config = dict(
    model='self-supervised image encoder',
    train_examples=44167,
    hidden_act='squared_relu',
    inner_norm=False,
)
Rows from block 5 of a small self-supervised image encoder, named by matrix and row number. Rows with one number belong to one neuron. Each number is 128 + 24 x the weight over its row's rms, rounded and kept within 0 to 255. All counts start at 0. Numbers have three digits each.
Before each neuron's rows are labels from the 100 images, of 14848, where the neuron reaches its highest value: "responds to" is what is common among them; "place" is the part of the image that holds the peak. Only what is clearly more common there than usual is listed. The data: telescope images of galaxies (Galaxy Zoo DECaLS). In brackets: how many of the 100.
# fc1: MLP up (model.blocks.5.mlp.fc1.weight, 768x192), inputs 0-95
# fc2: MLP down (model.blocks.5.mlp.fc2.weight, 192x768, transposed), outputs 0-95

responds to: shape: featured or disk (61); edge-on disk: no (60); spiral arms: yes (44)
place: middle right (50); middle left (50)
fc1.126:146108181152117139126133117135126123096120139168164084156144112137156101143096137161093150166083131141167093142112133126112147111141144171130133142135123105181083143090142138135110131174127151139170108098161139123126125149118115131109114153138150115130099123179148093144115131175158132105
fc2.126:135086100145121152147114115146129143142120131123123105091122123112129112164120116125108149112153105099147121104138150129122086106125144124112096175124142137094092146135085159126119115108083101107118124179114135100075114157134138145121107124103164126145138095131153125143181148122138096084

responds to: spiral arms: yes (40)
place: top right (49)
fc1.82:133164140111123157095139143136112103093135148126159111111100105163120090143134142130115073093133112136132136164112134125118139155138099120121123184150146188131108135114191134093153100155126123062077109099077162136103074127128119111152108118123081168093145120149114152099145101097109124139
fc2.82:105123144125149133129126140098156139150130149128083151165171066111127146120107157066138161132111127110140096104155146067160137097112162152129132097084130126144156166124114139163097159110147117168191140131160147118140140146100125109119137157150183069125077117134130141138109127148132133131

responds to: edge-on disk: no (63); shape: featured or disk (63); spiral arms: yes (49)
place: middle left (44); middle right (37)
fc1.183:135164086155076117148100090156148124155133133119126127121159102124194141128134122109153130110142062142135121096151156105144079151107129142120136133139103134157093124120129118145164110137163125121172108134150146137139093147091138143156118124128090112117126123110105055121181146126116145151
fc2.183:119100124163112156105122166118097141112174122144124122129113155102129124105089096125080135137099149114147138144128132110096177136110073149152079147131139135122167131196117181143122151128106124126094113139094122129142137158124115143129146122134140096126137139136120159120099142129114076105

responds to: edge-on disk: no (54); bulge size: moderate (26)
place: top right (60)
fc1.39:134130084114136156113110128127138204096138141103150103129110142157133169145160148088131121121160136075098110179135133139120121109139127144135144130136127121150170152137121103130103110097114084114128130156103169172122158165127143130146122107130154172123081134117181125100154116148097106120
fc2.39:145156103151135172137146122138116149126083117164101141101164133128099124151154159159124142139121103159123120129112109093163131151157117114123126171081118092104141128137148134149125134134098097161043136136133122117131119162116101153117114103098131160100195099109162141118136150102179097123

responds to: roundness: cigar-shaped (41); edge-on disk: yes (33)
place: centre (80)
fc1.214:103153153089139107147145168141157165137092111117148153101131119120106152123139104164124128142127100129120114142070133131136141115125141068162138153137119095150121134154112138188144139094156174131155130171130128100130082144143127115144132115102161111136099120137115134138086111116085137121
fc2.214:152115140132137116100144124105084117120152106153091140149136135055116120148129121126104108110148121132140159120185152136137122140135090138140085133139129142111145104143146127123128093184119134106149138125090108166110145134135125096128108135139160145117144127149146071097120120126149115140

responds to: merging: merger (29)
place: centre (94)
fc1.375:142161117150111145136124108117105172119149106115138147139121140118103101143109097127110085120138123117154162141126140075135106183146104096118132124132093116139147088109154128100106139111204161118118156110102090149149157180085128114117124110106124119107151125121172144106101112119145136120
fc2.375:116139138090151132129106133130113152117173129137123144151133115142141094109133156136104136118122164124065133116103148131110096130088137156195128145134120113129097135150137120105136151137114109143115113132130154085141122090083105120129127124126095070154109157103155094122035125153067131154

responds to: shape: featured or disk (79); edge-on disk: no (76); spiral arms: yes (62)
place: top centre (34)
fc1.463:124088159141177148103132095150135103130169121083113164142115125106098076091117155152101093130101137174170136120170151156131116119143154100138136110123136121148146115128108142105139125141156141127140149138128140094133111145124112130159099161127150159142156128125149153132130115168140133140
fc2.463:113149104101102156111146112089110112143093128105144124105116124121095193117127154141113140110122156169145118126131096109182124124133142144145124132137123136122169106114107154111113115141123130131132140101129047113055108147180118117097080121131140159136123132141133141121133173164146139152

responds to: roundness: in between (91)
place: top right (72)
fc1.107:139145140147127132124088145091142211130147145098146116134150105112126114148126167098094118156105153119115127171098105135127120100121115108118152143130135139113129162093206139106140129130117104106135123147158129154118102096131126141103115132181104168146123102164101131091140120111104104154
fc2.107:127124119103119156160112105137127129056111126077069129152078143146117142146122125122116084083154111119138116091142151175143131138129135130120128160164149077142121137142094137125136133123139120147131125144125136125149132134115146125140144115114140119104084164127156159134119136100121144129

responds to: spiral arms: yes (40)
place: top centre (76)
fc1.557:155096157128134121091139124123121128194138141125097152168109120160087123149107165133094119129115139136121094133164136068156139153107120134118127130140123123075123141111098148132132125131152139130150150123122102149132065142170119128078119117119172137138130127141125188127107095101157138109
fc2.557:104131149150122136105139117166119136112116136126139120115144118131179138147156115118154119136132088155114133164130102141136141159149112116138133116106129140178141085131129143151166103142124121162171127137113166143170168121138134057169140155143060154154143122148140072118162156133130136145

responds to: shape: featured or disk (87); edge-on disk: no (86); spiral arms: yes (70)
place: centre (100)
fc1.544:094198123115134102132134160135135151133151145123102141128102112119078112100108144086107094142112146106132116149113071152116138095091110123151144142104113133143148150158098123126150106150163114127128121136140096136133112121061112131155138119101147157149118124116168141136103100116082140121
fc2.544:136097123201083085123121127132119150143101115113127170142136099113111139146103114137178147143123097119119125093131103144155118144138107136135075117148134145138152159111152153119096112104122171155122106117145124117102109126164117118074101131122114129101133137093127111139126185129159108118

responds to: roundness: cigar-shaped (35)
place: top right (62)
fc1.482:128125140097154149112105143126151069131068134085086149143141127167117128122118120089105140094130128117096131147125143085135128100130146111156138165166130089135140143122147141129111133119178111136149121087077102087111098123155141116141146161183133143099137120131076096119112161114096107173
fc2.482:126137143146135122144143150155114156130154128133138179162119088110146105137125182192129128166080139134100135139104136132118138115117103152065131098168138153130132123128146082150115161148110140133142153179132144136083177096120113129133110123145124130137116133132105194103145139102121097106

responds to: roundness: cigar-shaped (28)
place: centre (61)
fc1.246:094118147141117112126132100118140145133100084134101110100137184151104104126095137113125118158123148111106160104144107174130120119124120158141176124114160115126100145153133166138111095135155128089120075158134125160095119120137120106156089116117136141132103127133110118108092141132119115153
fc2.246:120133130042104136179150142103143170167165136104075088150078121128119126135128166124131121159143129075118078127131140121135126105133122191111120137118123116105124133104143175121173161154148125132128092127138082106114168146075132113111119108113128128145137125096118097146125117145135109094

responds to: edge-on disk: no (74); spiral arms: yes (65); spiral winding: tight (39)
place: top centre (58); middle right (27)
fc1.759:107096144126142118082125103124101096165122161149139111104155120135078092086145138137112152175082090161127131138151091098100121188114101130158129165142129141150094118110116149146114134127132109137147145171147096100183117140150097190093094138153134126136114136115115164109133140106134112154
fc2.759:140148156147145147127140175131106174141130097118149082099128128149181145138150118144157109127133130116119116101145162108101150131148141184102124173147133136150123138142131139121152134151180169117139104098114155162108114114139143178128093126162093121165127141107122119118092219118123111153

responds to: spiral arms: yes (40)
place: top right (35); bottom right (32)
fc1.489:137117110139124126095120129102110091174097081116114112095091138130100147130148111130171120131119109109137125127168155124136123142117139106170157128123128155152159087168092134129122123109118183149092068181112110171168159169131131088138168133092124101139146124130182126143116096138106107186
fc2.489:172118115112140148107173159159115108085157134142138147182113118173151115153097138125112110120189151136147079092148114133113130146120128132149114121138145095122115157112141130119106124075127172145103141139107151112121134080113091139117133106143166140128089133141103129170111124105097143123

responds to: roundness: in between (61)
place: centre (81)
fc1.713:127143094105166194103128114079121113112132132125126125166138170141120103069123145103139142155142096093129083137103085128119172144137117147128146136100122102169083135144102129129127127135091154116140100177122144125131127105160072165113118137140142204171141127113149170133101117109079142124
fc2.713:106097149087102124114157105126101193124124139144142108082142168163142131106103119119117108131111108091112152113137118144097076118171097113148114107145152114112141163137144148134132151138117130118147121094117127148127109107069112097106134139132114095152130128163154158067154124081140151145

responds to: edge-on disk: yes (41)
place: middle right (56)
fc1.585:147158066137114130174132139124145107108121117133150143133148128138101135131121102166126084111161101152129151137098160133092120126111167137105098081134161127103133165111075108122130100145112143148162120085153168160104115154142098085131176140154129130158117115145164140111106091105111120086
fc2.585:133136126087151106117106108150117121129115108096119180126127154166138138114108140090172109152108109098119107121119127140141126100165125091123133138125107137159141101136181095163111096126144162112139092148100134133132156100122145160154129151076164128165112132096113108143185134137141130153

responds to: shape: featured or disk (80); edge-on disk: no (79); bulge size: moderate (35)
place: bottom centre (51); top centre (40)
fc1.191:121112120133145138144124108132113155104115157138101107182116156129036088130132146143143119111114138149119135111082090119130133152097115127095134130157179132131095116162102113126137140102181136133150115155105133143105168125138090123159107156124139109124102139143078166147109163099120138161
fc2.191:129137128163098104123137134150118161123105094131133123134127142099178131112134143100157135130117092082101121123124100080143153115125130103147170107074109123115144075079115142116091090136173089135165094119175122183161122094135149118108122116135133180126117099157103113130151137152154132087

responds to: edge-on disk: no (96); shape: featured or disk (96); spiral arms: yes (72)
place: top right (46)
fc1.124:103124152130086120143130134136105140168153112160121087118156130124127115144132174105157121083132127149163106154153085104163129120087161148158132129157112142096091133137124119142135134115101091116106133160058153107157157132103141112095148098120115127153124076113156161110175158125148092134
fc2.124:167160143130137143101111083154117107138130149106133164129116105141139125141144092131138180138113124137120141105139134140154141164138112112135124166116135133132131120123115151077117145159181164149176111111195144157121101139140113139131133158128163126135107183141087105176127123141106168138

responds to: roundness: in between (62)
place: centre (82)
fc1.56:134129099171097158091137122147134152095140119142145151137140107151113091113104066100095101150093123125149079147129078167107158136104081106153149126149163156157102147133127132146088137158121131105164138125122108116098152115103106166131115124138134176182139147153128174132132164141109133090
fc2.56:099150137145145144114130140097147077116136095123153135107165143110112171145125132118111172113108122139130105151116097143146138102135126144103152102118135122116120135174149145120115107135125119147130129114085102130185104103125084141074121142182138117117087130111138099131170089086104122145

responds to: roundness: round (70)
place: bottom right (60); top right (32)
fc1.523:104132129140119127086096143098142138140118132132063099119144079157119142129152138088145099068126130128126125146125156100131135158153113110123139141156134169135144127173160117108090107139114098101153141157012159155101130115120145127139130120162107139117119096113100120106143118138106122133
fc2.523:088130165104180165115116159121154122139143091108103169108187054141132121142094161101123201161118112126142123151134131069115131107118131130127090129156142143123106132101145136140152122122151138139122124116116120131111140103128140119138148146117131136157043126159112147130126115142126117131

responds to: edge-on disk: yes (44); roundness: cigar-shaped (27)
place: centre (86)
fc1.668:135126106128123088090136172141108108147166130123126122106111129146113114156147137107101137132135152110122183150134125131114125139152057103104106111152077157117093144100121109027122153107096128144119163128122130134125156137116141138125105138139114163153104135111108111118163122107143103119
fc2.668:139133110129126107105134132127155139108099081115143137132151131119137104089145133106113119109136156109138132101175159127142128101120127116120116121137066135105077112111070099211107126126113121128157142111136144128121045116111122146155146138141122173119131110159144154144125105112147091091

responds to: edge-on disk: no (73); shape: featured or disk (73); bulge size: moderate (34)
place: centre (99)
fc1.76:135103116168110115179118136112159148114105148143143117133175140130168112102121146105108138126126126142111117091100097143160099142166099137077127114131156092132147171096102114131087115131120081118133089143105114114156063084186111138132162132140139146089127125144127120127112120119159136096
fc2.76:104103156148096149125139131149148141079143162112116116130108122113122122123134151128089089110094158103172114138139120117104157127090148150150160149103056159146125070099150128128161100084128171139123200144116124126154163131121136120090105110130146140125117123129137132129127166123099161117

responds to: roundness: cigar-shaped (27)
place: centre (97)
fc1.360:089100112072096112112112143153179153121119072109104138118120154146122115124094115126126119170148108171115123113140129144157115135113111155107073099115109103113143208144107088117108117115138120127109158147127100199103130136093124121117152104146122130153161132155132130105156152134156109149
fc2.360:129168117169194098111107190100141094143126160126106155122132122101135115126160124108113135139129116123170102144090146149172146136149079104121113125116154125150173084085107144147120118112136152113138129095115115103134150148161151111135119103129137150134108129131130074128113097128151176129

responds to: edge-on disk: yes (28)
place: bottom right (93)
fc1.187:128107115147118127112099140140130114133115111116128107081138125142169140146121137145094144160143118137151146141129144118144087109133151052132162087140105140129160130139119120157164112127117100146132128106147110153151102105151153126179096102125087122078089144167137137197139128120079202098
fc2.187:138117143115120094109134158152163131120132145131140124126160162194124127105127119135103169145082116144119111123151138110128120137130135102144153138143127092110121128119136135052104120131119102169161104133182110149102151131096180155109088142176158126106166150123159148135145134131133119123

responds to: bulge size: moderate (25)
place: centre (100)
fc1.591:105152117139114127130120105130123132110125141166110121120131114082120144118065129107147118140094110174075088119108118140144130141128119136126182101132170104121153105093176173151133123127157115124123103114092132156123114123111094105116097126087122093141157125153162177107122132104115120122
fc2.591:120145127144143096131136111159125116098165125072132126140125154159136170148181129107128130103137150131178122136129092130145161137114145127120121119126137161125139121161099118121129137126060147161172147140146115112178099171137135116146093143179118147128092139138140128119152143142137134128

responds to: shape: featured or disk (66); edge-on disk: yes (51); roundness: cigar-shaped (34)
place: bottom centre (54); top centre (28)
fc1.731:147116100106083115148106098157093139098115128116125158069122121134115127149100161184109125137143162159132111101156108151127179090136085160135027140120093101109133141106131128134110104110143132116139081168139138156133157127111114098130111104095138128128136144138146159129129100115168117080
fc2.731:164121076093204162169117133131115071139163162125164114144121106110133138121151148084125100118162079152079174130115106149151125133123126128115155114130134130125105129125119144112152161123128109139127143116107131151098125140150114161083127126152185146098090091117113140142160121120126140164

responds to: roundness: cigar-shaped (35); edge-on disk: yes (26)
place: middle left (47); top centre (25)
fc1.565:166159121068142148129117149108133126155158106132109132117160139092146151104110173149106109099138138127130113143132132149077127074091122123154098140140146087153146146124123157137095106101128126136178117123109121136139123125133129097111129145172143135132116139116134074125140147103140112120
fc2.565:108127180140133099129145131152140124125165136143114152148124098156097117139157134101146107142097073118140139130115144125162136174169127123134163086093137123156101128119146099140129110188166125129168126144130128123150142166137148174111089116111113095146141112117105208150123145120129128140

responds to: merging: merger (37)
place: middle left (41); middle right (29)
fc1.93:139114159142120110094114113129143119178121106125115153108149154094107101148108123121136125173126104136122126171112102116133125138136129130147161151166114146147083128130102102134147127109115129161103121092150117087107139145166135166150112129146142162117110125087140138148149129135120139128
fc2.93:138145074057142127129105135108129126158156120124142116154115086137144093146152148154125132121152157111132117140134117108102121151165127137185154149136105097082098114126090091159138124133105133164130158130118100085154120067105128103150095134102126168138114129084173112123095146180100138150

responds to: roundness: in between (76)
place: top right (44)
fc1.446:176115097127162130117157133103128078131145084173108097113105165140140150128117150103133109108130155130149158140093138094114138108151110104116166094079129078146111100107180113119136135114133167158150152086084126090087138114116142125119112163131113159099076121133134099149133167156168131129
fc2.446:111149176109080103117069120128154134086117119104135134097149101105144117119135148155116103095120113154121082117153126174093104107141147079146085095136138151129133126165120125119106136154104132127125120144173144145119152130127144085148109122105105115109167108145119136140091116056157146103

responds to: bulge size: moderate (25)
place: middle left (75)
fc1.198:111134154138163148110143110147133123112106119137136121123151117135125085141146130149099138140120128124163121134121165152153115118102084117089175129140117119116148173163138167129096101139190145109182179162144122158128119110112112141085123124121162123137110141173129117116125129133115134079
fc2.198:138122116103159111167130097100154119110113135118116114083116149092110204127131137123148135137147115116113141116119154125122146153122147169125090145103162133167137137082133147137171134086117096132103116134088133085117148178152102081164076136112130173147152142123146147143098126106137116180

responds to: roundness: in between (79)
place: centre (94)
fc1.274:122103087194073094175129105151138128098142162165105129165174120152119141159114098089120129115093115071125121138098113183097163119135090153099138149095098122111140140094103103108125136138121128154107122135146120125076126126145127134136128155103114199122164128153100112140169146154108144085
fc2.274:121110139119100133152141146139122087108143146122150157152135115133117181114133171093082128145107117161134095150129108102132118135114130130102136125114116139136149146093111085138106147131137172164137148161100107137160133141125140156085118125176168164137109137123134111120166116125099096065

responds to: roundness: round (58)
place: top left (39); top right (33)
fc1.69:085101115129123129146157141118115096099130137133153115093065134112034136119135160117120155087081113086106127173121158151172118157156125117135121091129152118141150129088131136117147137141133153107102126109122136127141118126074118107116104107160116121082126103128130124112118086117193127121
fc2.69:157156155147122131107109143083119152148144145110121116132166139156197111115098120124149116154172152150145094079135108067092074131128130167116135152107120174135140122181140108117122168102154130136162113171106099101137106152167149147119102188109159143180135167155164135112167145152121115149

responds to: shape: featured or disk (60); edge-on disk: yes (53); roundness: cigar-shaped (40)
place: top left (51)
fc1.305:148117149081136148104135138162145010150125099117121141139104124134115125081131110148107117160125139141113148021083145108161143116145143156146105151104104097088159099139127177138110160139133118133121148133135131140134150116131117138106110096142156147157125125139120129125101127130148105101
fc2.305:128131077130115149241126109124092198112168116105104116142153136108143120112106166106127135085090114110142105149137115080125127114152111147114104109143096130127125113136099101135143138097158129144160131115157093147160121138113110131180091138134086109127130123130150129146120145163103132150

responds to: shape: featured or disk (84); edge-on disk: no (83); bar: strong (26)
place: centre (88)
fc1.606:127067090163157082163123119134127151088138127128125133162129143101126113113131103133117171151109131155137089127113122149133155115124117152152139123109160161151127109082090121121127146137182136154135100160125153103114116149105126122164134155130127158122142123131143136136100133130126128094
fc2.606:130034101141119132125098109141099093113096136123134157156157143099141108093116124117167125094113122133185110134103103129131174115162101112079109096122127104117142106099126154087177136086127135115116105135117112129134118134116151140129111118120114111136115139106172119140108130096111106130

responds to: edge-on disk: no (78); shape: featured or disk (78); spiral arms: yes (68)
place: centre (63)
fc1.391:118107131135107112116100162062184166164170140122098134133160118147104124158140151117125115112156122131148109148113095088158135149152134116147141144169150177127119073157149132119102095139109111129133130163075117122145130137136142134125130150124126098144120138116102134118139145158150118117
fc2.391:115133143120134113119106141185118127142115125131149136108113126129178116108116095116149171139089135147106151134164145156170155090093115112133118149109145073079118149092110155101154163131191144113124113108112121155148106132142146096142179082146134129117125095140115087192135113127101167138

responds to: spiral arms: yes (40)
place: top centre (26)
fc1.529:090156110107156168092141098108129132181121126163134097100103140153125138190107135129129126134138137114098085162124132126129125129151101078139158147144177105091096106186104130129126120125124116123140150118131129128128113138120126158138119137143131106154136118140091118143120147215148143169
fc2.529:136123107113144137127098107158127101127134107128131128083125131122151137146152145122120161116130134094120140103129149095095216144105139181127145136131101130156105122137139119128117058117137107123134154129142113171122142095144120121141133120114125140126142144095126104124132103115120145153