Rows from block 7 of a small self-supervised image encoder, named by matrix and row number. Rows with one number belong to one neuron. Each number is 128 + 32 x the weight over its row's rms, rounded and kept within 0 to 255. All counts start at 0. Numbers have three digits each.
After each neuron's rows are labels from the 100 images, of 14848, where the neuron reaches its highest value: "top examples" is what is common among them; "patch colour" is the nearest of a few named colours to the mean colour under the peak. Only what is clearly more common there than usual is listed. The data: telescope images of galaxies (Galaxy Zoo DECaLS). In brackets: how many of the 100.
# fc1: MLP up (model.blocks.7.mlp.fc1.weight, 768x192), inputs 0-95
# fc2: MLP down (model.blocks.7.mlp.fc2.weight, 192x768, transposed), outputs 0-95

fc1.497:105143119100133093121160118135112159126132120084127129131132111060133147168106126085153132164087168104235136087119152113149115123122135064234136160135141151136056073140148139107138151150144163128120114139126133190150116114178128095100139127118098144122159138110244150129021158096151176120
fc2.497:184088189104126121154090163147105126120133134156128108153075160058108081051186144141083113075114145140130114145110184115066105142157149169196118109122091154127092046096088126164150138146170160129160171127107118095152124111129095133146176131118156147158180111069136131123109103144104105115
top examples: merging: merger (27)
patch colour: grey (33)

fc1.284:160103157114021167151108156112182186147092130131146113137127128131083132136137139152106136090116133122077152109105096075154084104114137099139087114149081075134177143115109155127098092113071157135171150114146145103102112127143112158097095125122142088149078146103115114126156109107139119117
fc2.284:144137203115115086080144159158157139093130141106098135095121139135146105167151101109108163153154103125140073161065162123097088096200082128080074084124073079122094164057186124113151087169155115129129153167120102153104156096135106124142150108079131087142106114095128121086148131184166125143
top examples: roundness: in between (61)
patch colour: grey (86)

fc1.377:187088071170065155147148094135082130112085154121136118079124139077169117146161111167152204098158139191166088091131170115092080143146098150097102187151095145193111142122150131137141144104046138110106122099103139106183107091170075174152157127137039114158124117119140095127178103201116125168
fc2.377:114066152160064086098126090124152127086113136112124126126107131104100124159119098120044113153110165170141063167083072136114078130117133116088114170128165081101099080139094114171111121144120154107133091113139133145104112128131139099098117121121082179113088138127106027142135140129104109157
top examples: edge-on disk: no (97); shape: featured or disk (97); spiral arms: yes (90)
patch colour: brown (62)

fc1.55:103121147100147157119137029121113140097149123114198159152158119156131144074123161106092122150028094090156108141096147160108129137143141143155097161092131133127117157124158104129091067146119159082138106097122104121105160128128096115107114142116139142227134146208116158124157164090120086124
fc2.55:101095168105123085116152124088188110134145131148145107085156135163104180155152092155091143093128122069116095086103137088089159090196142117065148114158163123161151093132178136112112068160082107127139152089193092150065103120067092080121059140121137110128131113127125158158131136087102085163
top examples: roundness: in between (63)
patch colour: grey (59); brown (40)

fc1.506:060131143125072125138120104061134130142178156096121135091086151056062111089115091138092066125130147148095127153151158074173108144115157109138135092147191098089142111102124129157153120106134114129091122123101196136122072157107187101166059121121108119173162126103180052097072126127157133166
fc2.506:224126159188115130063144137092112142096099159153169130129164133178193152141162103122134156137124104130105120090169154135102096146113104191094116101148114159181152142183142135097126176132166141148145172134185082105159126130143079097149102127145125188151104137114205199071151139174151147145
top examples: roundness: round (41)
patch colour: brown (63)

fc1.661:126088109091095101187147098145144093090125174124115084180161128136134144114097157093122133145128166183158098086123150184104067113111099125152144177105151121115149096096149121120115144117114121102136077121161173066109100137172118083094165128070143160106092128203115137120104119131179089074
fc2.661:159115084138123115098136082080124181117135103134146144107137130065111101116126153155165107106100130085152201155142139084119089102136151071236113066149064127089140155131148074093121180095154120074119120140095150098166109115153156115104186106131123102109120141135114074143107068102146148147
top examples: roundness: round (46)
patch colour: brown (91)

fc1.554:165135152121130129137120130116132169137098111135140115031096185109145090090126128112096120155131167125125172225149123127160141101108085097096127094148128108115063126148112134137105113145107081116077113140151112165067134101147163107184128116123125139138118127094105131121149112088123085152
fc2.554:107119121097138098186146143168116133134128146092118134107103117088146113111115222114131138108130133111122168115128102123118140165098119156116122104126086106118083096128101093145056102187120092091086144106101090109124098116106140162062080114104135132098103107128133068139092117203106164168
top examples: shape: featured or disk (66); edge-on disk: yes (55); roundness: cigar-shaped (31)
patch colour: brown (66)

fc1.283:084133115101084086134124127087164104115136132093113198135128169122178074124120142088076125130133072130086106147138092118129128142134168171156135132140165172144098105155121144139138122101174133109127122132116183111174069170094151117134122130095089150151082166101112091101119101094206102135
fc2.283:157151145126094131119131123134100190067128112099112088109168148131065134105104110143163150120104103092097113118100168132146167123127108114060108061150126175107169156173117145122146135129148139179124118066116057107174092073132176100101037165148113168138151122135180148199089152157080129178
top examples: roundness: round (74)
patch colour: brown (90)

fc1.565:135124054125059100078140103189115171146103100140127112102182134127129037174121134076092109128162103106162102131091120103080114120134155138097169121156066181107114180137161129139150165096118119108088159117088124184138124156125126100155140121148129129119123110179103174118092139104144135117
fc2.565:139123171121124086123093116135145116120109129179216160150058120103140135115115138105155073136137100098148095125106135084111126158124155149129174104086133169061133088072149151082091209120107127150109146104122112119113096176139153222119141185107133195091096139078125126123089139129109149120
top examples: roundness: round (57)
patch colour: brown (47)

fc1.454:182080173156127168084087142155175146136102078154106107088101106145072148182081136193124141096151088168121157126127159136110129131154154146142126065150149116179109110143189081172093058109145121132129092149110077113126119149127149143093126164181039136108134117100168181121148127137160116102
fc2.454:110196100140135098136150132068113086112165169095128084142144137153117139084198140110120085161138131147126140163096169124089109119118107132195153124154179118092141141131094128108179154155130093140147162170154152141115156150105167106184159129071201087169129161121116101143123100090183144140
top examples: roundness: in between (71)
patch colour: grey (32)

fc1.461:123127148162139044095110118146086113112144066140136140161137084116127107108084079128087111131139106047126092087151111143115149183113107148167100129114120124129174147130080013094135117114126141119132184102116058132118107102180127100138115126110019219113065143162122149119155144075109109112
fc2.461:141136155148178102110146205129108073151114121122121094119155144109117164136189119147079125156084120153106147130165133089116161199155122089138143121140096153142136107176117078164045058132121123177152133155187129131106086143090154067115111203103114062172167118153134148098090097074170137112
top examples: roundness: in between (63)
patch colour: grey (99)

fc1.203:110200159094147156143108140122128139082131158131150139134016097114083136178106101122142074155099139177155092122118154074137142094124095127120124108157180169146151102083075124134120091124126142102156114148140097214160095145134124169152093140119088140161150138203128145125070120159121137082
fc2.203:104069108103080078151178103093111175159139118065099164115166135151138165158115147108125170111121122122146126080161134189134097167151153125157178129097133120127169156137163120137117114097201108111115158106184078012092164089125191116110141144093154174105097171122184091113157150115148104158
top examples: roundness: round (55)
patch colour: brown (96)

fc1.338:146114070080152101123129073111162179117154195132155182133134128066129146156139119130165126106137137157130109110145147098158104135150151106151120135120141172133023147112095159060151184224147158156121157000140128072131146118145106121138112118122133130107145139070191123132135107113126099089
fc2.338:141087097132113152078078104112198089079140095127114138127157127173159163171103106116072111112117158145115166131115165160098156129183120104115150170093155101131114114117144124089119100208113109114084142079152098094149115088134138081062104151113152166078121097113144167115087088137098173119
top examples: merging: merger (36)
patch colour: grey (60); brown (33)

fc1.487:132129116149158120147098103076111103097199091136162154153096124143094119145113115164163141138108080104146117122119172122121046111092128074159136111146218157191150219101151134138203133151125137109168200147151088090072088170099130132122180158115139163124158150120108104108109097104125133075
fc2.487:120126127095084142153105111155124135133134121111132130184189178138174092177125118137093156104137085123097093102174122192084123095127145126065084168154128139144142154195130125144150109109105156186110088095177160140084068136112087136158131112130118110193126118162170076101103029141140130146
top examples: roundness: round (66)
patch colour: brown (93)

fc1.129:103119165112095122102131119121112157145126099125144040088162100142104202148103137152117142178096129160117169125129138136114129125113145104083100112131109160117192106137115128125135096145180097166099138143131121131120103119120172131117184127136125154162107138111088157131046125068161110056
fc2.129:073155128141115150115115101087114131121121185106113187101126096108093094103093100118098084124094101103047164058096111145036074128137139147198103118134143075100136072173093137109154147141113159176164116073130098077134114067067166135123146142139096194164107132139170089148215124122156170163
top examples: roundness: in between (68)
patch colour: brown (93)

fc1.635:156119106142062157163117128075118123151050077115116087155137151150183123150123116110178116128107089144121146112134112152091152122090139142130058138184087191153117122162140115152161119090165104150101158124129124118104103151113118134144110160119095106104142116150135176120101112121114119091
fc2.635:127145120142089066101072118156103112077106118160139088111111118122112176126004114182149124113149169150120086125122184123167115138121135116158219121181129116142156181078113088097111189138140095131122100088157123133119131101130134149131134132128182101126128135133089074144142100150130193131
top examples: shape: featured or disk (64); edge-on disk: no (53); bar: no (35)
patch colour: brown (30)

fc1.544:116111056138066090076115121070114070113164166099089176159134130074136061115099094083153106124114130096112099193166151155149051108132182114088131166163139087143140134114152109096120124091106126123188161167155139094154120174086110112135090137101089137089132159137138118188041106119097130152
fc2.544:156170133140160099154137156094130103150104139131189130096148128201068142181132161220158134184130084166121119067126122110092155194073135180166130157158141190152147134112132110097104154146175130155083117115123145135157092136121123130137138142160152139107194112136141142115149137155183161129
top examples: edge-on disk: no (72); shape: featured or disk (72); spiral arms: yes (60)
patch colour: brown (43)

fc1.654:127124114147117189115125096169163097121119126076143136107148126093152124182139130194146131097116114123151063142158140061111099114088149105117140135156113152148148183171179136127126138160054134093129122072145098126212136100133047104124097123108140148133153157106111137116145178215140098168
fc2.654:193142104110149108103135152167103141138119082169140093150099127175116123036084126109107133154118194119106134135154113116086083122097148073159201121142073132139131125095097079139129116130210146159194126105156163109100093101109146108115149149148091139169132120143170174146125155094147146119
top examples: edge-on disk: no (93); spiral arms: yes (88); spiral winding: tight (54)
patch colour: brown (82)

fc1.118:107110100159118109102125127118097133151161098126151152085126097044159116123131168116104113148131107143099092101190076137115138147099119197134156134133116171075092121198084137109150123087145154126151028127127099119149138170112131158115099071109081095134119110160109085098107151128089130122
fc2.118:154157091117116136103130131142136158122129154084130093133155137141086204131147100132194118125133110124109156113121234117171152152119117090117107148149159130150141184153154176160152191091199115111099118106156173145147176121122172169118158164132115129141189164188090151116113142125172148106
top examples: roundness: round (70)
patch colour: brown (74); grey (26)

fc1.438:121059123180068191116138132111112153134122155104106114127165113160108058174129129175168071111156062127071125122143089117141114096118146131139131102118158148151130160089125080157153135084150127110143173150096120061080123221106124112135131100115152081120098111169186134118116144116163116143
fc2.438:123083149141186085130158069135142149090088099119145151158108161146092108122144124131165153152111197097145145164217124180121137166125155118134137138187136132139163156140162175144212150122171098175144119136143090117118170142062150104162023103134136136137192125135115143129207154124134100137
top examples: edge-on disk: no (87); shape: featured or disk (87); spiral arms: yes (64)
patch colour: brown (34)

fc1.211:099167129132131138115147102095136114123217105077179114140073135148148147137102138101124099092162159119143100115119122152135151148186155122136076106117117093108151183189067158160131076143149149088118075149156078095127120104105124143148114158127110194134175090139120080127085080166149117125
fc2.211:143099133142126112144144149088126125105047151137103136101152098108122145168159072152134129146094160123095112104095135161117104132100079129096160126115179134120173104053160125093083150117176080131113193107183098122140148099155155099127158130116162136199082161134126130146181159126173155133
top examples: roundness: in between (63)
patch colour: brown (85)

fc1.342:125154136108133102114129129097160113161138136165046125111177158126165119110088130176103085108095147115149118122119115161062112166117117069109126157145120121084197175128118140135130136112173090159195146149076122147151087117194160134129068116152178159164102129143105141129135124177086117106
fc2.342:089138114141107131121095074134119156115123142090145164141126089125104118122134112104137139128146091117154144084119145124180105105122117221123102108118158129131124112127135129115156134142166183188113149123197127127132143122130140111106103145125116215127152132129150113000150155109155155120
top examples: edge-on disk: no (51)
patch colour: brown (70)

fc1.566:129108188089143133123135116174107110131142117117130155146101183136134124145153099108150106138160112137139136000165121113090133124039170135104176120144104129184208109096203109145133152062129145161124196146156155078095152130147048094156095151118122122148108096130125169111091107124153148164
fc2.566:149151048107155098242153185073077132158071116121110061123132108156109111136131158168116170156113187151136078188162152100111141089150076161128102138117172111166105115114111119147118092161155138171109178117117088165126179125083118129143129087077131076166140209109203118115085132204107116143
top examples: shape: featured or disk (66); edge-on disk: yes (37); roundness: cigar-shaped (29)
patch colour: brown (69)

fc1.445:134139172195080108143128096076111116160159121092105123162112079114134101132147121182143130096134150123089137112133109123102134119148133137109165175112127083159074132161097119131092104133168160100075046142129098101201131174086097016139111147089108096123148164178149184114111183094140087147
fc2.445:155091077123155142123099213191126117142141197104164144126108164180131185092152104119166120163106141169217076152121110103103168189138153138149155090110159166173168123129185095186090134164124119166149133107113186125096138112158115091138145146131126058170154100127166089131082145148136110131
top examples: shape: featured or disk (85); edge-on disk: no (84); spiral arms: yes (62)
patch colour: grey (95)